From a checkpoint of a small contrastive audio-text model.
Model: 9.49M parameters, encoder arch vit, encoder activation gelu_tanh, encoder width 192, text encoder norm layernorm, text encoder activation gelu.
Training: muon at rate 0.03, batches of 64.
Rows from block 4 of the audio encoder, named by matrix and row number. Rows with one number belong to one neuron. Each number is 128 + 32 x the weight over the matrix's rms, rounded and kept within 0 to 255. All counts start at 0. Numbers have three digits each.
# fc1: MLP up (encoder.blocks.4.mlp.fc1.weight, 384x192), inputs 96-191
# fc2: MLP down (encoder.blocks.4.mlp.fc2.weight, 192x384, transposed), outputs 96-191
fc1.274:116170112114114160101113138076122149136103143122128093062140163121091139134131151094133106119068223111087149154102093140101149079123068143169188131146109141078145188129099158128157180140160114165089161124160137200154077134125135108119149137137086180090138183168164112084196180087139131117
fc2.274:148090074155213106128106177095087112058223123191190137067132102117159089100162072128143100157176119135168255077102172137116103069148116124117210130211140148139118172170077071148131060112134089104147108141163146066134102115145135141127141131155171105166153130118153139171077178147116191151
fc1.275:085120074186142118077080142112125159143128121125110089158101088194142077165112102194137071148088201166141080176204063104202099126115188173137079121151166181139112133158079130142146147148123153092099056143126130098109071154138159105176202154115121091161086163110099020100110150152131110072
fc2.275:126122102159165169114109118104092181122114143088158136107100126173098123149120102092196153176150125133137135160143094127141068131147116152099131106174118150119115114147020098109202139146117136147116140152113122131095123127138097091126194072168162149049114115218086102098195131094072111096
fc1.276:210138124131159174147125105177102138099114107182103217148138171118114106194125131109041185096067119118113053149136148132081108131064134131178122143132138171087121106101170119143180177089110077130165114098082120102111105125121102144155183107094120168116102138108127150151086119115139172057
fc2.276:070144146161115136148133115116191185106177085133128188147116076112115135124135105177084115153081062093139163104151080141197095166099141110121150106190142129130088137162091150056116135097182115190174160160102133143143161095138134089129191088109101149135115129157106151083101194099115172142
fc1.277:157192111192171186132067056070156175137147163069095186165140134203120119129191107101125100178167148117220164094091135228063131191173168114150154082170104153104109083178084115090038138108171121204107167046105070042136104150119016166046126089126081121128120149164164078113133110118121181157
fc2.277:046127070131087122164091146099125187128103214123172155140125137186116175102137178145121063107146117167217141166124122121111142154124123102171117149136136086054081159130180117151154089154052051099025142102118076052114072175161116105163123202124127105126140149066161164054153131139164162135
fc1.279:150072138144177095113119091092157151135082108154147142122125150205109089196111172153121121126116158156119150127090173110102124102147163173124146104116144124067101156151144103172156110166144094153155095137115098056108090114136105174115080155108129142137070136114147166147110098083146164102
fc2.279:112161097135108089126130103117129063141085114122082144115171138090150102123127074097125072125119148112100115171160102095131139054155174094157135142117141147093091087153096148154101133164093121182133119082120131148160084125118092153117149125098132137158216161153130122232144085120162144095
fc1.280:160132067105125104183150171113104127111084152120151105140103169129066110122126130146134116109084129144139112117143078109141130105137127139185084064117175147159154116118150115176128144200115125119095101157146138101108089140173096167138142161124130122110103151095124133117131104037140127151
fc2.280:114110142171109109106139108122150106103164104128136114106124095111100153167130160119226074104131121177168210122140103067150137103119098113130151075131209179082117146122109188126117154103174130113203149146174107104193096103067125042082133097162140159117152090132158161130141075107086133152
fc1.281:159089122109091137122113118131073149138149095187095089113103133122196180149171164172098180067084081075128120116153090135214126177146154126123145216170122118138152143162136123103108206119090111059075055149063109099115189075118202125137092141139133080118202122158108155158120148134130120128
fc2.281:065154106143109155165072106069091122154104148136129128151136163114128136137125126099178108111111140158127113127138141113082066130081128162157080069082055126150156159105158168137119101153119102149142162098153082181120109152136162114143086065132183169102113128091130101089135087165129193175
fc1.282:172120111071160118170171068112173150133106089080129168129218140123098200171066094085103097183118115141118139085144117109130093083140164161115166155106181188084129076133130159139093115141066144191121066103123074165119079064133097133110067153112114165145124123139126175120159141131153167134
fc2.282:081128193125087149112092106111132178099165172098136098143135120092167114128124164101140194079101133167145167148071133158082148093114079118166119116097126186164107104131139112137079130141054093145066085156170075168125128115080130057131097143107141097076221066102167135097068167144078083124
fc1.283:127169153122134152085152118160089144155156159111135132152163095131138098142099120136137121142179152166142119122164142151121104106152166129160104119159134171159128155129122114130155143100150123167100100111138130085114132109095100117133088104152081140136110079099127084120083101114108122125
fc2.283:162127126126109132137122132093151115155147124128134096083093157108156141126119100128118119152114140136136152126083157103108116117132113126145095119107093130081163087077162109111147161115129089093101159143108094128141118154115134149078128147095111122137159074127109121155144168164111154115
fc1.285:120081098168132121151145096120099126118157131103174090144106125222108116125104114155110143108114102134138173141118142077154120182177136099100157111132102138178099227119106106124122146179111184146173092150116143089131147087082130171160111148107135120112156104104136142116127083152066147113
fc2.285:085109109086149132125088123097092150124146100139138122135114196111097156106141130145133121173116128118109124156129146114125164104119185125148104101164173120151160090117096156115101157163128122129113149106099126125128114107113124081141136100116136086165149145133132097075138163120077077132
fc1.287:097170146129114117082127124116046124062170171154106142129122116133107077173134139135125104143176152065112110127154117101124087114112131107206077095132120097128106165138135147157167129181112145211115133108125103137094131151158121125130081102156080138104117043178178148154078153114121142077
fc2.287:134092162091117115161105149138140128147127130113138168106177089101211145116137109118159113078171157127134141151141135088129125122123098140131152144106067101150110109087114133179128102141118133126114143123131150050109204122135106154144111161100092122128124045125116117147138150143139152077
fc1.288:115135111105163125173146084132120186113159103145167202144168118143088114139109123138194131066123086128230158128160113159134111167141143138149144097150129112069126146208156092159068145097144063096119162128115132073098122147157139147145128144143125147134136072120114047086146123126114186113
fc2.288:143113104162091111092124053115126130131126109039145112125060113093118150138117149096098085168118121140123170074131134150056109153138151174114124114146123066165096134225121100143173114114083110154093172163115100074151175158136176146087109150127106095102148094079140135174124078049179102147
fc1.289:090103121214147132101132142163119141107079133114112172166160163136145158135124159114130159100143143153203142149059110096123119129142175138159174131147119144064149154118154142084127127133189075107121116072131185144091080105202162114084177136129115159161185152097100123143161129121122067125
fc2.289:143100134105118105133178143157120146149139193161105172098113123130153070070102109143135121158106120120073124088100102087164143135133125090148060131125089098107076138136083095110087131154116102161170114152147114174097156136155100136077118104176131126162109159145174139084109171101107126150
fc1.290:133099170119065122029139095189167095087118103138122195090134127113133125091090104172145137086151189104166123086184099122086087141114139164148096182123110131131168130049191167130120160112131133111076105097103121126116112141103112129165128075151167165116067106064167085128152160122172104134
fc2.290:099110032085122154060073142090147148112044135055094143179107168197103156138132146176205145113119141193110101056119147070126078065137164123090126122096183142109151166095162158150137108097088091166170094167139113171128130148111156138218179056117095097123069126127083120110150190143114083192
fc1.291:185148119112065138078068165168136111139119138112108142098137067082110126185128139132186137106075155167118086141097046130102160185087082055124150161129084146164118063075140086137130139187067165115110080145121168115083151170139132129134151119149184137124117111081192117073110166123102099176
fc2.291:106143079134189138073124159160135155149130129104135178119125175140130074128159085097115137084195167175193082134091147122114090127079179166111128169091146138072094172161096164154129141174079098084152133166120160133182140111107162125099119089177124162111103083113165142134149154118154172153
fc1.292:131121128127136121166135139101115107098105106148118148149104145077149166077129135120120159161106131114125114105165092134139135129107173150138132105141094109132126136150121156129151130111133137125140114135147136125127142150156130117142132144131112118115119116138130106101150138120125143137
fc2.292:118129131110132135097112102111128136137119120121110116128127116122105093136123113108121122075119116113123124143107102155128145110093115130120151138149122124138111101146141132125119141113099124138128083140103118123147126117117132115121111095106150132111143133091126125113112117105159119117
fc1.293:120124130117158136168141093096140136147149163109101103134134126122107095158194127114127121114134140150119151144146140097130157049112145122131093119176114163158173164135122133124134092140114145175104093184148121146164152120110139126101151141074104139080200170093167079138161187119110124122
fc2.293:130105101175132106152101180137135093164139181117107120159152102114116135134150110089161177122157156182135137105160135161132083110090156120111127138129169160113094170092120102162098122111128112128093140127155095148118115107152070107165101093087121149142120066072112136160119067097115111115
fc1.294:116165104166143126179148117092084127120166109129148148113182173182127140107151155119121135145102087158133105116107060122121137102098092155141084096106093112098120143149128112149131185122161150110164090110109069125085113114150079128137132146142128148151077135142134193120171122129094111153
fc2.294:135100103163066155103082196139107146105104145100151104117085145153127129159063160113138112140112146158102112167120143116082134120141182077138078123149194104186139093085154162130154130147159168110164152076088143107148111080136111123079107134154110110132144143152143120113136180130055090128
fc1.295:103182081139112098106020086074154139179074106141141104109153139105143240100065115094094146121057102108158149100110091133052150083108165123072129126184162102139104116102137149158148136173156099142100035114107158176115134101135143137142173087072110117110088159159167155181179143087119127119
fc2.295:135155106158183187136094156114141056073143138133076127163171119169079151175128154169127174140146149111157146123179129134199135078103109177152113140160126088200136121172055094117092073090116141095128110142152147156197068157113110152113186172148107123171081101120092110091142127151111149109
fc1.296:161110102137116217132161142137129084105163075110058098090133109143127084124146141129161101116152106160132086154085166172149172078115115157139125152083112143101153119147121128176125111103110121142112134143086098099133119095154094163161119127129157154095114137158122116118164165110143058099
fc2.296:108112085148109121136115150109149092131066135139135131134121101072108120088113151140113144100118120125105093116143093113115135155132137165140161094065173105151108119119147146139137139118138147120158120136063141149089062123112097133137135077100167097148082160112105118107163120103099124136
fc1.297:124143144165103132101147111149172107160173108196067109169153126143162138114194118062108114177179093077123186101073066118100131117191198162096164140114137142143123136082191048107143068077175089137135111119140107131160162133104091084163083108057058102175092102134136161112111104130184129201
fc2.297:180162132091192177125136158151022088164092111182216080126082116185052164094155099170109124076124132116187114143131150111135109109113189169138073147078157122130175163087085071241216126125123125145144140121153188039083120157186164196167130142096144129160109146139115135153164105053124134141
fc1.298:114195145086116165116225166216183202102107108153160176099151152116106047033164084152152126206079162174193074112160155066127106161183143071137089153106021012149056062145141216097187117133164082160090121147139169130105157138137132125126162117031074087113125137120185111209133084095078120094
fc2.298:061153155141165158185093204208158178154088248209165116163189084138054179207085142080166173191154151053153051115092163066128169102143103130189103141144126095103123155158143166128136169190190167162071127125121094130163185067133162184146156115206097137121109126101206192207085120115195116129
fc1.299:126171132125110184129125120116114143106134071116180155101120108111070121163203084068157116093189144110151098124130169141121059090201119211132109162139092087110225123172092102141151165165136174097077040100172162169092098150194075125112129140106160088085163047126089069128099086188117179171
fc2.299:085108113131099140135166056112215135145176182163116132153096131150100199136106118138186146208137123124125087123085131152157178096148119069115129194148097146148164133132083064105159159105163112156132160107119105136116156147143109144083172157181162093189096057157203151116144165149078185105
fc1.300:139131107182149148077154122100132124109120148093151169151035141161172134092164087077117159132157165110093119111173131137120177087107085113144181097124146133163167092096163108166187133161095112176126140047191193132086140136131117131137174081126130142152125125176155089132094133102111148159
fc2.300:116149128197097149161076238131160124061090118167153141153152126143113131146090125126163138160151143110146140143073131125138140114115126130115142141134158120111141121142116186063139124163185144145129138126108114106177098119184124131145182093149108121120124062110145096129155163123128133165
fc1.302:114146124112107206101086130209122176117132169156145182119187091209107123139120103110125128144160147134099123158137186138168105182155143091120161082174111127130095125175125157135123188136172140127146069133122192126093127066143135161124084162109077085180124097120106125089119103084123099127
fc2.302:160188111139054129144122160146149156134086100148126090101149145121107099111109132120176127138131138169143154158115145088102144123073099093174094095104089190143099127142114126147145135131179173131060178105159074145069110147120080118104128160131077168128118122154194163106142127141092140146
fc1.303:155114114140125163133152094090111161156135073100076153123135118109110125107161115124093141101116134080151118156106122141081148151080126107091148090153151131132129109088134111145108160130160156137098174134137089134104086110204090164118174124147115136127080158097185103108126089137114141156
fc2.303:148130151130145103146125143126144116151099111163121136164132112144139109136118120110133078092128182141089053100142116101114147076156111129113135132099124179107148180095071113087146103158141128113120131138124137149145121122063107153110124118112174131100142157113145113150084103121138118108
fc1.305:173098105100132108128093106098136076122103121175135116072133173075119155135149117164131143058127158121140169105139113066058131068123140108135122090147129110129219126166124163133112105145066132135086129124160100125144027118130102126158152099145125166138125136168130076109112135059176126106
fc2.305:191136100165197095125119176113127119155168114148098080153161125121145152129140130160137135143158183159108197154074098144089135073214205116182188130096163136128060149125154080139142154145111077151082092145096162128062184122095024075104073131137144146116116143118111143180126144115190036130
fc1.306:111143135174131151117106159104161138163107099146074132130110102157126133134095135153117149122065117133168170115115142070128102121121105155108100127110115117145110135137179146172129143137085141080155143127138151140104130116130084132115099143143114156093133124116097116125130097143134141129
fc2.306:093115100120148172132156109097143121096188121140112096142134147120169125159097134107158134153136091140100107139160148139138133115099147113138158119129106181093097103153099103141116127130155122151134138095143064128111131141106101125152123099123118109126121102131120115118138128095122113129
fc1.309:090128154143150111097080084172121100148130082095121155160146130103117166122161143136107153131138082158157074136167104101109137181119117107215158148096109108159069146137141131143184156077104109094105125112099110128092112127143117127105130096142095133080170200136141109131094118130135121146
fc2.309:163130091096132110078157117115136142062145088148127160118107082128104145152150095145151129095152150092103058147080103106089174084064101147094086103107106182122152110123122164136123130099096134105139139164084067139165087092165077169058106157156108133110135137090127146125125091135129129152
fc1.310:179126106098158126067145149141102102069192137173170153121080163135154085150134150123119129103146146096128163217096133102156173113088146115049092156169127190133164148129150086120104133110141138141134148136054117126133106126134101210115168139113144153146158123134079127175145149108068080087
fc2.310:091170133156097129117112155165131143122106113081075136150154085088130138171142155070118128133106140117112083102085114113098036179204097162093105119169080081187139158136085170161115116143166190087145045149171164184132124102119102096180180088113100114172146189115158105132114151094121082167
fc1.311:146133144109089175108151155121136168085176135160183084166088127158184175134167119125134117110102170144144167120083120178171125123123153063165090078151127105137193136211127102129105098107114138111064128178077116081119097136148111085168075107140117077111134143184102088135135168118129138145
fc2.311:095044106149158137082136109131104089085133078109115133080104174133118119072134152187099099115156156103109163126125108125146140182145127142086074155156149159123102164104086100097103130102147085074116174080150144134105148102170121167126110063113127068088132056139081095116096127142127114179
fc1.312:222162103144113126075057174106106173080141180117114186074166095145186042183140091125190149082062115195167171216140000129088185132098126121036120133122155115186165193148159138024090124118150100075117107120132149167061145130075099117141190164126164081100133105156147108113120141187102202100
fc2.312:085079118125095183096096081176150163149142054108122111082175118113166123206094142156132158085145118181129206198058161229096103101078115213176103197139138120119185075182106108146017125249198106109039156102152090208087059145111122177144089110144128079058134211111099173146199133097182178091
fc1.313:102165115152098131123118085106158058116119064164109083190161108149145177124129111082145136197098130104139118126169181156112147128170129070108115146109161092162146135101103142109150146152125111088109108089134066101088096145093097096172118099201159196177096169175138148068168153112143132104
fc2.313:122124183065118140139143142142182125107147138082161125107125156131080132143134118099141132097130162147106132098132117137199108113092174160090120174170172129153091046108124134145185108140076092138096115111120129092094117118098131121158166119106138132192111087120148100133085107121070125154
fc1.314:153100099112091123160140133108170208128157036150125128127187168179125092081111117097152145156137129148081113053049193084153174075081168147163110139178149149072085051130048208078143119038113135080092143161161142213105130089119162165120044114178142176129070183134110151164100075180184100129
fc2.314:136100108175131161193205186152202048159118139136088226100158164161185124110173021158195198186096142195125163066160176173147141083106128068107128130152153164105185142182076204000147159122155140168110125171146110089102100123188103072107166127183087085117116133136226111141061170197093097180
fc1.315:093148097110110120127109149074171155103077077122077094115119156111103103072160150098139124177105104150171116133105122181137108125127161125123209184133139167121134120141127146123119177148157113208183159128118131101142154088100093088092106114101145130121090105093132138150076082116165107130
fc2.315:124130137161122100133151172139111147129091149102136140178196101084130160103089129129139215076152087140127091118141117122123163169114113130084142078098163120082113114170123094130146120106118101116157147130150143116165120192127158122172118114081151148087155137079160147130158205152099129175
fc1.316:160082172164177167162120096135122135158155148149131134111106107142193147138151118121213168121100139120145149114134090130147131174158148058087076163146129058115152101092146125075147209080152156129129024165145117076093133118089089101137111118154101130106131112083098103093184011092114120132
fc2.316:139191095128139129127097078195142081123097081088111139157062117116128099123113094148141160159138125143193111117091136126133089141130179169111137122089157101145104112152142096146085102167104141145074109170154081170072122098167137148128096130090125148147131171111068093137153154162077183171
fc1.317:129172130120139181105151080145106171097085115143056171108149113143073132128103148194137138147116105106115146181130118179072156139138165115136147150101085115062138121170163180121218116160124128107086110139083106186093166099115073145098062110124115119123097203137146046161156037122132123093
fc2.317:165123034074072161135147157124090108124155170187116116146089138104163118130125094102105110090127144061113092144166164130179145104122111169078117176129109164132100081096146154163111124110106109092079162140082120076112148115104066099107165060171119060084147114149133137111138125136139160167
fc1.318:078104066072073116192090192127233116105080143117102143150077141089148121142134091078161133190150133096058091156113221202077122138132110111154096121137137114150154163108209202090136158082139149174071029053102150180090106108128141117151168182156073058151029086197098155104186126091088069100
fc2.318:146088119124146144195079155234129108066129177144134129174094071125081163181147087144140138201206109174057099198135099124186173192102139135096117088083119094170199136065130128145130134117127159124179093044129149134003183106137195182116130110167071131116119135098156185084097129138129101214
fc1.319:144122154104189154168158131176163100149137100121165166081138105181121146116114144190109186156105113100164128116146103146195180100167163132093162148118102116179133137135077124160115113058139151117152135152101155129106144121106096118143101133130068121122149123153137138129140143133125117115
fc2.319:095152082153125156163088089148120120121156179095164173108095124105149152091105175100123105173117118122113130141141146114139155154107126134119123151127137098137037131093195147115102163180084143072108124141117103085114135167167152088137159110152148125213156086134112111051176123090126124111
fc1.320:144181096143068155125150147128122150134169145166102174157129091157137137114119192135142143097115128159126119135143106101141116075154152126149118115161126164152099141098095091094169119169110144139084096137110128118112142128071098116117154119148123079102115121169117112149107094160121114126
fc2.320:131151126131158077097149103100155117122089162109104105140143123140120152122098134099112128152119128122131128110118138178134181177071112071128152149117144117075105130068080091172156104146120101124117142151096118096125135128146122105132149143134145092118133109109085098151058130149096053091
fc1.321:143117145117130117143103106156155128069140100103171134104118153131134148143152159089148108097086112199152083141134179151082151090104151139123147113141093106178129123156108112161121127162133105117085106169120124103115137155070161136122095126136179141126175097146145102113156062076098116105
fc2.321:120150100168151107084125126121116136128196159134150103174146119129099111081128118129097110109154093124161113135085189105137132147113148167136132114103154103127097088112176192137160168090139135145159101105159130122115127185117130084067177111137110154127085147097088119182108179139159129112
fc1.322:090168188102133167141144174135168100088140111098119134106119157143116085127110130104157172170160106072142086190176112074089108151156099107156141138163151112147139114102127126096114139131142144098146154115210133132172069152108191151110108213093102171186102149157124169163119143082130059171
fc2.322:147114086097094143162122160138080142173101129131110131146104171148080054170114076091132066099134210087160137151151116211132090069211133147134128123053167159133205111109208153117176215103196189204094157121120163121092147151154138112109172116170116156152117078147122189173172120123123114203
fc1.323:150108136130115158125152124103128140123083108093147183191161087122091109132109093136185135117065079146132118148163143129151151104115139123154107129106133129133101153071101156117113121139060149133153116186123108125138144115159136153104101117140146121149127139169135149133084142103115157135
fc2.323:119119170111150103097111091104128140113123106134176107150098149144171104172163100112120152100127103117074112108124151081125132144156150138137118108099083161103137117141145169095125142060099160137140124136104142100120147131124104136134109119119133143117148129100176097107132081107140135093
fc1.326:175123073084166156104117192123110100098151130107106105230192123125141163169095108155102178101106187146116173130133184227092109122087122097142129156145161081184129089054131030149143093120053116147069110129153086141161136095126057066128157116098144109093154177111124146098169128136155102122
fc2.326:140106113046118108122121126138038097103127097065044152136162174142165132107111151118019098109069103109103040069107143117063160166143170145192160108087132102127177105117125089048177101174171075173044165094161102123158122125121169146178106093048141107129028166165177108044075181085092133151
fc1.327:133100087193080129127112140110129138102100187141165126194090138131072122132071152190099144140125120151154127137132087108147115147121101118140131137093084146153079155120087085154170120077131126126143084079113143142182135118091155133106180146073114075150133091130106157103131124138172123075
fc2.327:091132136071152100132128096117124118125048110137094107165115091162110076131120151062111157174063120173088088100175099109193130158080131142132145069147161095125156115048119117155132140147119075150131101099086125129113130150098120139082092109156076108126093126109131128100106148127160050174
fc1.329:081099128203075170191031146104169176189108122082121173150143158125161130139214148145158080114090159167079117102167135062155122090156123103133107110101161101115096128176065111119136117120092210096112199114140116146095126154107070118128129159140112122159141115162136143103126132145141206130
fc2.329:132087147130128107067160074046154100069137065130075105130100076114145154109082109163148122074099138103059095146113126174109111108129160127118154141165132162122121089106165115118079089129075123114107157089125142072089108067119137160149091118095095072103073184152106051141139118153133107069
fc1.330:181109173160154127107080131110095138117095109187172129125185120130071132100152130130113127130090131071171108131164063181170125141154091128126112124119107145137145168081115159127176147109133080139102152069050170091113107155136093102087120136121113146131080112158119116087154152153149130142
fc2.330:132102098080065116176084121155119109118123147105174120176207161199142126111087110088159134149120104132141160193109105080189163107103160139128101095121092085106110159117119093096085118125128154118114113197129113066120119134112126079177061147116218107159125156144115193161150095108162170070
fc1.331:098125150132102151064103133058129133167118170162161100146138172119114174234075115153122163121110169129184112148151166063096115093126096130094085135093132114112153217158144109101110152087131123145074127147159135127148118073178113151098188086179075053104126198204134102140189122110149088083
fc2.331:065168078202130140119119144107141076085166099132080116128121144142146122156171154126183231174091061142123128145177141144185145127115061140098160171108072159083072116122182119098142128091096207171155103155174144170149136155198096138122139134149186160112128103143166131071117123127146098166
fc1.332:166023156112056124149137103156161167172177133115166176118112150125135079146107119085141139200116124114102110173095146100166131133144086157128154118058145148156124117136151134095138111088112121084131123138137107172130115141118100121119089176180120133178155113132074088139093138085119122126
fc2.332:119195134102181088202128147115114143139046135141120152083129120155144130169143141118115167144167129150066157094166218160114099181113182060170170051140117187123158126118104154185154151163078149099103116128120148150128164163089110135168179144092140156122173127106156141143115149132127141113
fc1.333:104165106139181130152152129098110131133119136119109157125176101149100122132154118148125155112071101150149156154150135093143141115150175130088136124185121114166150119146105125147140144145127166105120122163133095120123102097113122128141155146089134105134170128152135118139113141126169112089
fc2.333:161156135112148128105151130124115123106134075146122140117152121121098128165112141087121145121093149147076168104145100085162146156145201078174155177126154109106111081144087093151131133104151112146090141117098137108170153192121144078072125140123135142123162099124128106125169108123126097100
fc1.334:163136180151123123131190134113163138036134125132041115055153050053030145140142145105063114149174126087135045182163146132161142106088118124117197115131180149129168174135124198069126084119132129118125237145076150146127143096130146166143101173168099125166149053151068149157138176127069157132
fc2.334:084156129128143203128128175135063116147102131117121119077060122150154091112140057083063149075114118124102140212127130126140113176134149145119105134188125117151092097156182187132134113102155184165136132125131147134243136104116168119150167189090096102149096203079234164087101147169112120073
fc1.335:163145099068112125150129177140118140157087088086103158076149098078118123141096098166161193124123129138160130122119117156115120202079144126125141194124106169152103145150104149147144139137092177109170113105115129128082133146138217137090193132101150118153097105147130126161102176132116108090
fc2.335:111131152091112118117162093098098137077089121167165108117087102116165065139120139067151163083166150137097161141140079143152108087173093122116135123106138100174120147148147074161061129117079141097119112125106086134126125135150169126134071139173145127110078121168074159105146151202226165086
fc1.336:130175117053138148129130148147133152096142160091124064105086091080103115193112154132134109074186165150143149117146148154093082086186133139141097087099118110140129166167147133161143108121155101116133183124091170138102175154110102127146089073146108105152097088161148107152134077106105178067
fc2.336:123143125107142093124156071109155101127143126104171187128096095106141126108105103125111170140131152110104093129140110093120082149149084123131130101117126174122116126156125121118109113158111086115186089127108119139105109163134088169128127135089105083134182087111085150100108122120180120122
fc1.337:135131119145136121149137110127152110131106159124123137129091145148127154141134129137127126162121131138119121167123138132158120117118119120163115149141138139116131141165133128149135135115138129132145128143144105125131125100125104112140128092112099117131122130151104113123125121132117153143
fc2.337:146113131117143129137123086124117131155128101126082128140151107118143123157130146118120147107145115120118135143128107133108138142096135115137128132111133114123129138124132109137111124088118126113137125136100121108137112122131144140156130142121136135146137117128096112140137118133090127105
fc1.338:094113179158146226123125104075069129099075094105148138079202147119174134102174156156155089127112138118122126109148168133215093087214091069152157125070135127133098171139156064121130114069171124099084088093154118149101174158206109135104172148167094081089094091125126110112167179112187127097
fc2.338:144189153121157143138131165170091144102168111132117153181114172135156080161124158073092120131122177086080143133146154148172119184125127204138089056123130123121114180085130178129091113109125135160124207112106085140124172133086205167129181073140153147114082205164158137160151146112148122105
fc1.339:094133099117088113160101198095231184158076125197132165071170193177060102111097126112090096172249119212117127186089139127081169041122159070140143103193135082168169085143174107101162112124187139065115102063099183162205157098159137194164086156180069077162051120138107116098097172081107048037
fc2.339:110115201084112180197117164137117147132099221134132092148218179089069104135100104119171087194181090090090078138105081134107144155139195088127052077071092067163113255160184130123164158166145108131073098109112183176027137163078141182120101140141070094068135093081218123113165172145113138151
fc1.342:097109141136154178115163140132123146110109140097154156145101192111142112148159143116153118140130130153142089100148124072104121122153090154107120140119107142137110150111115123131157144174105110147139102077126105142158106134109093161097120108150142125086130139129094116142149108108121129128
fc2.342:125140130146112100135130126127119078106119096123109118134120111111118137116147141132140167147129134114137134136132140110137130133112110109109145113150103112097200122126088112106129137094138109150195141136113101119137116110120141115131093104115127163130136105111086138133112128127089102098
fc1.343:088139181114154122146116228108102177212145087153160146109011090094069067049179135155144117123122148023194172127073144057178118094234158193128138156143110111162117088095170126085210150116097175137086141101145143093145109140126080193163128168139130190039072108108096145117108120144071130167
fc2.343:157154107085172120163050138254143158111135151141102129062115200177098195166048080166139171177097097093133091061066105101091167146246171096076128133107150040187155136163133170076127112100115139097127101101040129076150100096170169093059057113199118135168110107163153194146086166136081126164
fc1.344:077096105170100102138134127130098101131107183123108145131121113144070155201156094138139135085167139115173081106143120174088162145063131103115148120049089078120103130125182158158128081191185136146057142116112111173094107152102068167152195125175154123094087177076164080143102111148196068110
fc2.344:182151124119154117176154121112145088128137111194161111157074174161110118125120136082085128130136121152096126144162212119130082214080153138105142116130089135142099113160119154095134113100133191185151134145155092123122176099079170143101136098160150105091138079126205126167105107139133107127
fc1.345:130130112158120128149120127136145152129152130121104147120133109107143148132135118133143157143133126134109115130133107143125140153132140106121129131129163143144118110133133139144134149130100118137121127124108128112102113135135127117131124123170135133116123113127153124129122132088113141110
fc2.345:133134139132127105114116102121130127128121102111105103128123116119111103121132124128102133109128126145125090137121117132138129126111102125099136155121129136097124105130100118121112115099151116137119124125121118135137133138120123118115113108106120112109132102125102112131100111131126087143
fc1.346:125180158172147133158063116136129084161184097104143061077165136153171126167181176096089140113166160103137139160095125209146160190104116116113081158074111151164180085131163139126124134125145109134034123062175171158183089044170157140116114093091080137094143084092149101139095131157130121107
fc2.346:102165155113093128106125147104127152140073132118137178134087137149108162106105194136132131171122099146110079077159149083054160158079113122089086070155132138164123146048115061119100107143129143102180118101087175097195097124137161145109075088120158130109128110149154127124060105165158125030
fc1.347:129159152131197114154193127083117124126073105133140133131158132114127125152174101136118165139154114118151152093172152083104117106141097182138137126203174132111135153145128111088082147099127091129157155169106134115100116131103104208162131169104100158175108082097121136114131090138104081132
fc2.347:098071068160069113091130148109092140108180104124122096095156091119125131112156157161145134100168130068187098187106131121163191130129158134122120164129114114157155139094145143160131139159114137141093098145134096178188138123131162083105114113144102116088138150117154124158112138202119152055
fc1.348:090136119137124159163137127117182120098171091141159181126150072149120103099165142139203122119103073110140073123188148056145210087140151146128156080149156108164134117087190115150155160112139171148140062132093153115109135059125153156132152147104192143161106120109123105129200127113127100137
fc2.348:118105148191125129132164127174100097099145091111117109151105129162093108114112150169131145141144128153182178099135174133174141161142174142162136133140165130145085153169135158116138152170165141137105173134091148142133163085122110078120190204153099169063135113087092121144125085115159138126
fc1.349:133124125111168132121084127098138135111151126115147114094152148139166103142090131073159126093103113147110159167121137125162137124088143097173105150163143104199065113127114124077153129125148132105113105177117091139156120145151091134141131141138146080171117145128128134175113149145159113114
fc2.349:147142106145118113125146137081141125179150087086086106103082088086172108169126145128104122162113136138128143142092193131056148128103141140146120092152085097111113084115145120157109119117109170144120106155169145143098107174113145109133165157142123103115168116121141085069104102142114155131
fc1.350:143148114151135141121123123102064117127076127169079115089167161114114126147119168154089095134146142129116147153127114134110173115117106137112124104163124146146080074099143154130183112128158082105107134129103047160149086099148097155105194080128148087121096142182117099146159109171120124114
fc2.350:090114088097148160070106111141084042193185124126152126133099084119134083157085169087116108164109152119134122148133105129210147107124079103125153147125086129116120106133091122132134159153113099009161108168053232143083166160114103116090158126118098059120138110129109160156107171126145126155
fc1.351:120172183141134185092164131123160147132102142235095151087152092141109140125130144130150136084142100138132101123139073187090142109143076142128138092134160136156148169119127111118172138130131116112156134098175106132071090135163183098051064200177134142180183092114120058116082191089141143135
fc2.351:111147130112145149070093100149064097103147093106194147150092119144098131119092057113155165100143165129069121123104099127157109098135147192081121118120175149101150161124126044118131116079077077124065149105119119117188138137161120147161058181091096123116190135145179188133143179139176132139
fc1.352:173109125135100138160111127120102126098095110133141117131132095118123128112132134130153132170139149155163138134119130106078136123126180129167140125094133126167135087130147091108106144151124072143104131100096143123123095192192120188104087152110153098108135121128101130146129157090143092147
fc2.352:129105086138149112146132129126150096126147118112123144118110154114136103130154144141141124131158161142201118127181084100150120103156127082192128149158141164141188149149132139116103108108114085098152111086163162147122123097072151119111145121120117135102126078081126142106094151119122112150
fc1.354:097080114158173134094139133107118103120103100089139113175149097068142138154144109073184152125116166084148133159118127069222144192074166156122105199025170091126177130192116110152145065125142135094131083147167138146173186082110133138127226182111177073113179226111096128105190137106124116053
fc2.354:169153203087090202076070113170142182146110114143093126166127102111149182147032193144114221079109133143141161212162130103175099090190128120200208081091086152130032122243193089051067192121115125196134136092184138111088147150159048146156152165118158159067136098174101096105178067149127156213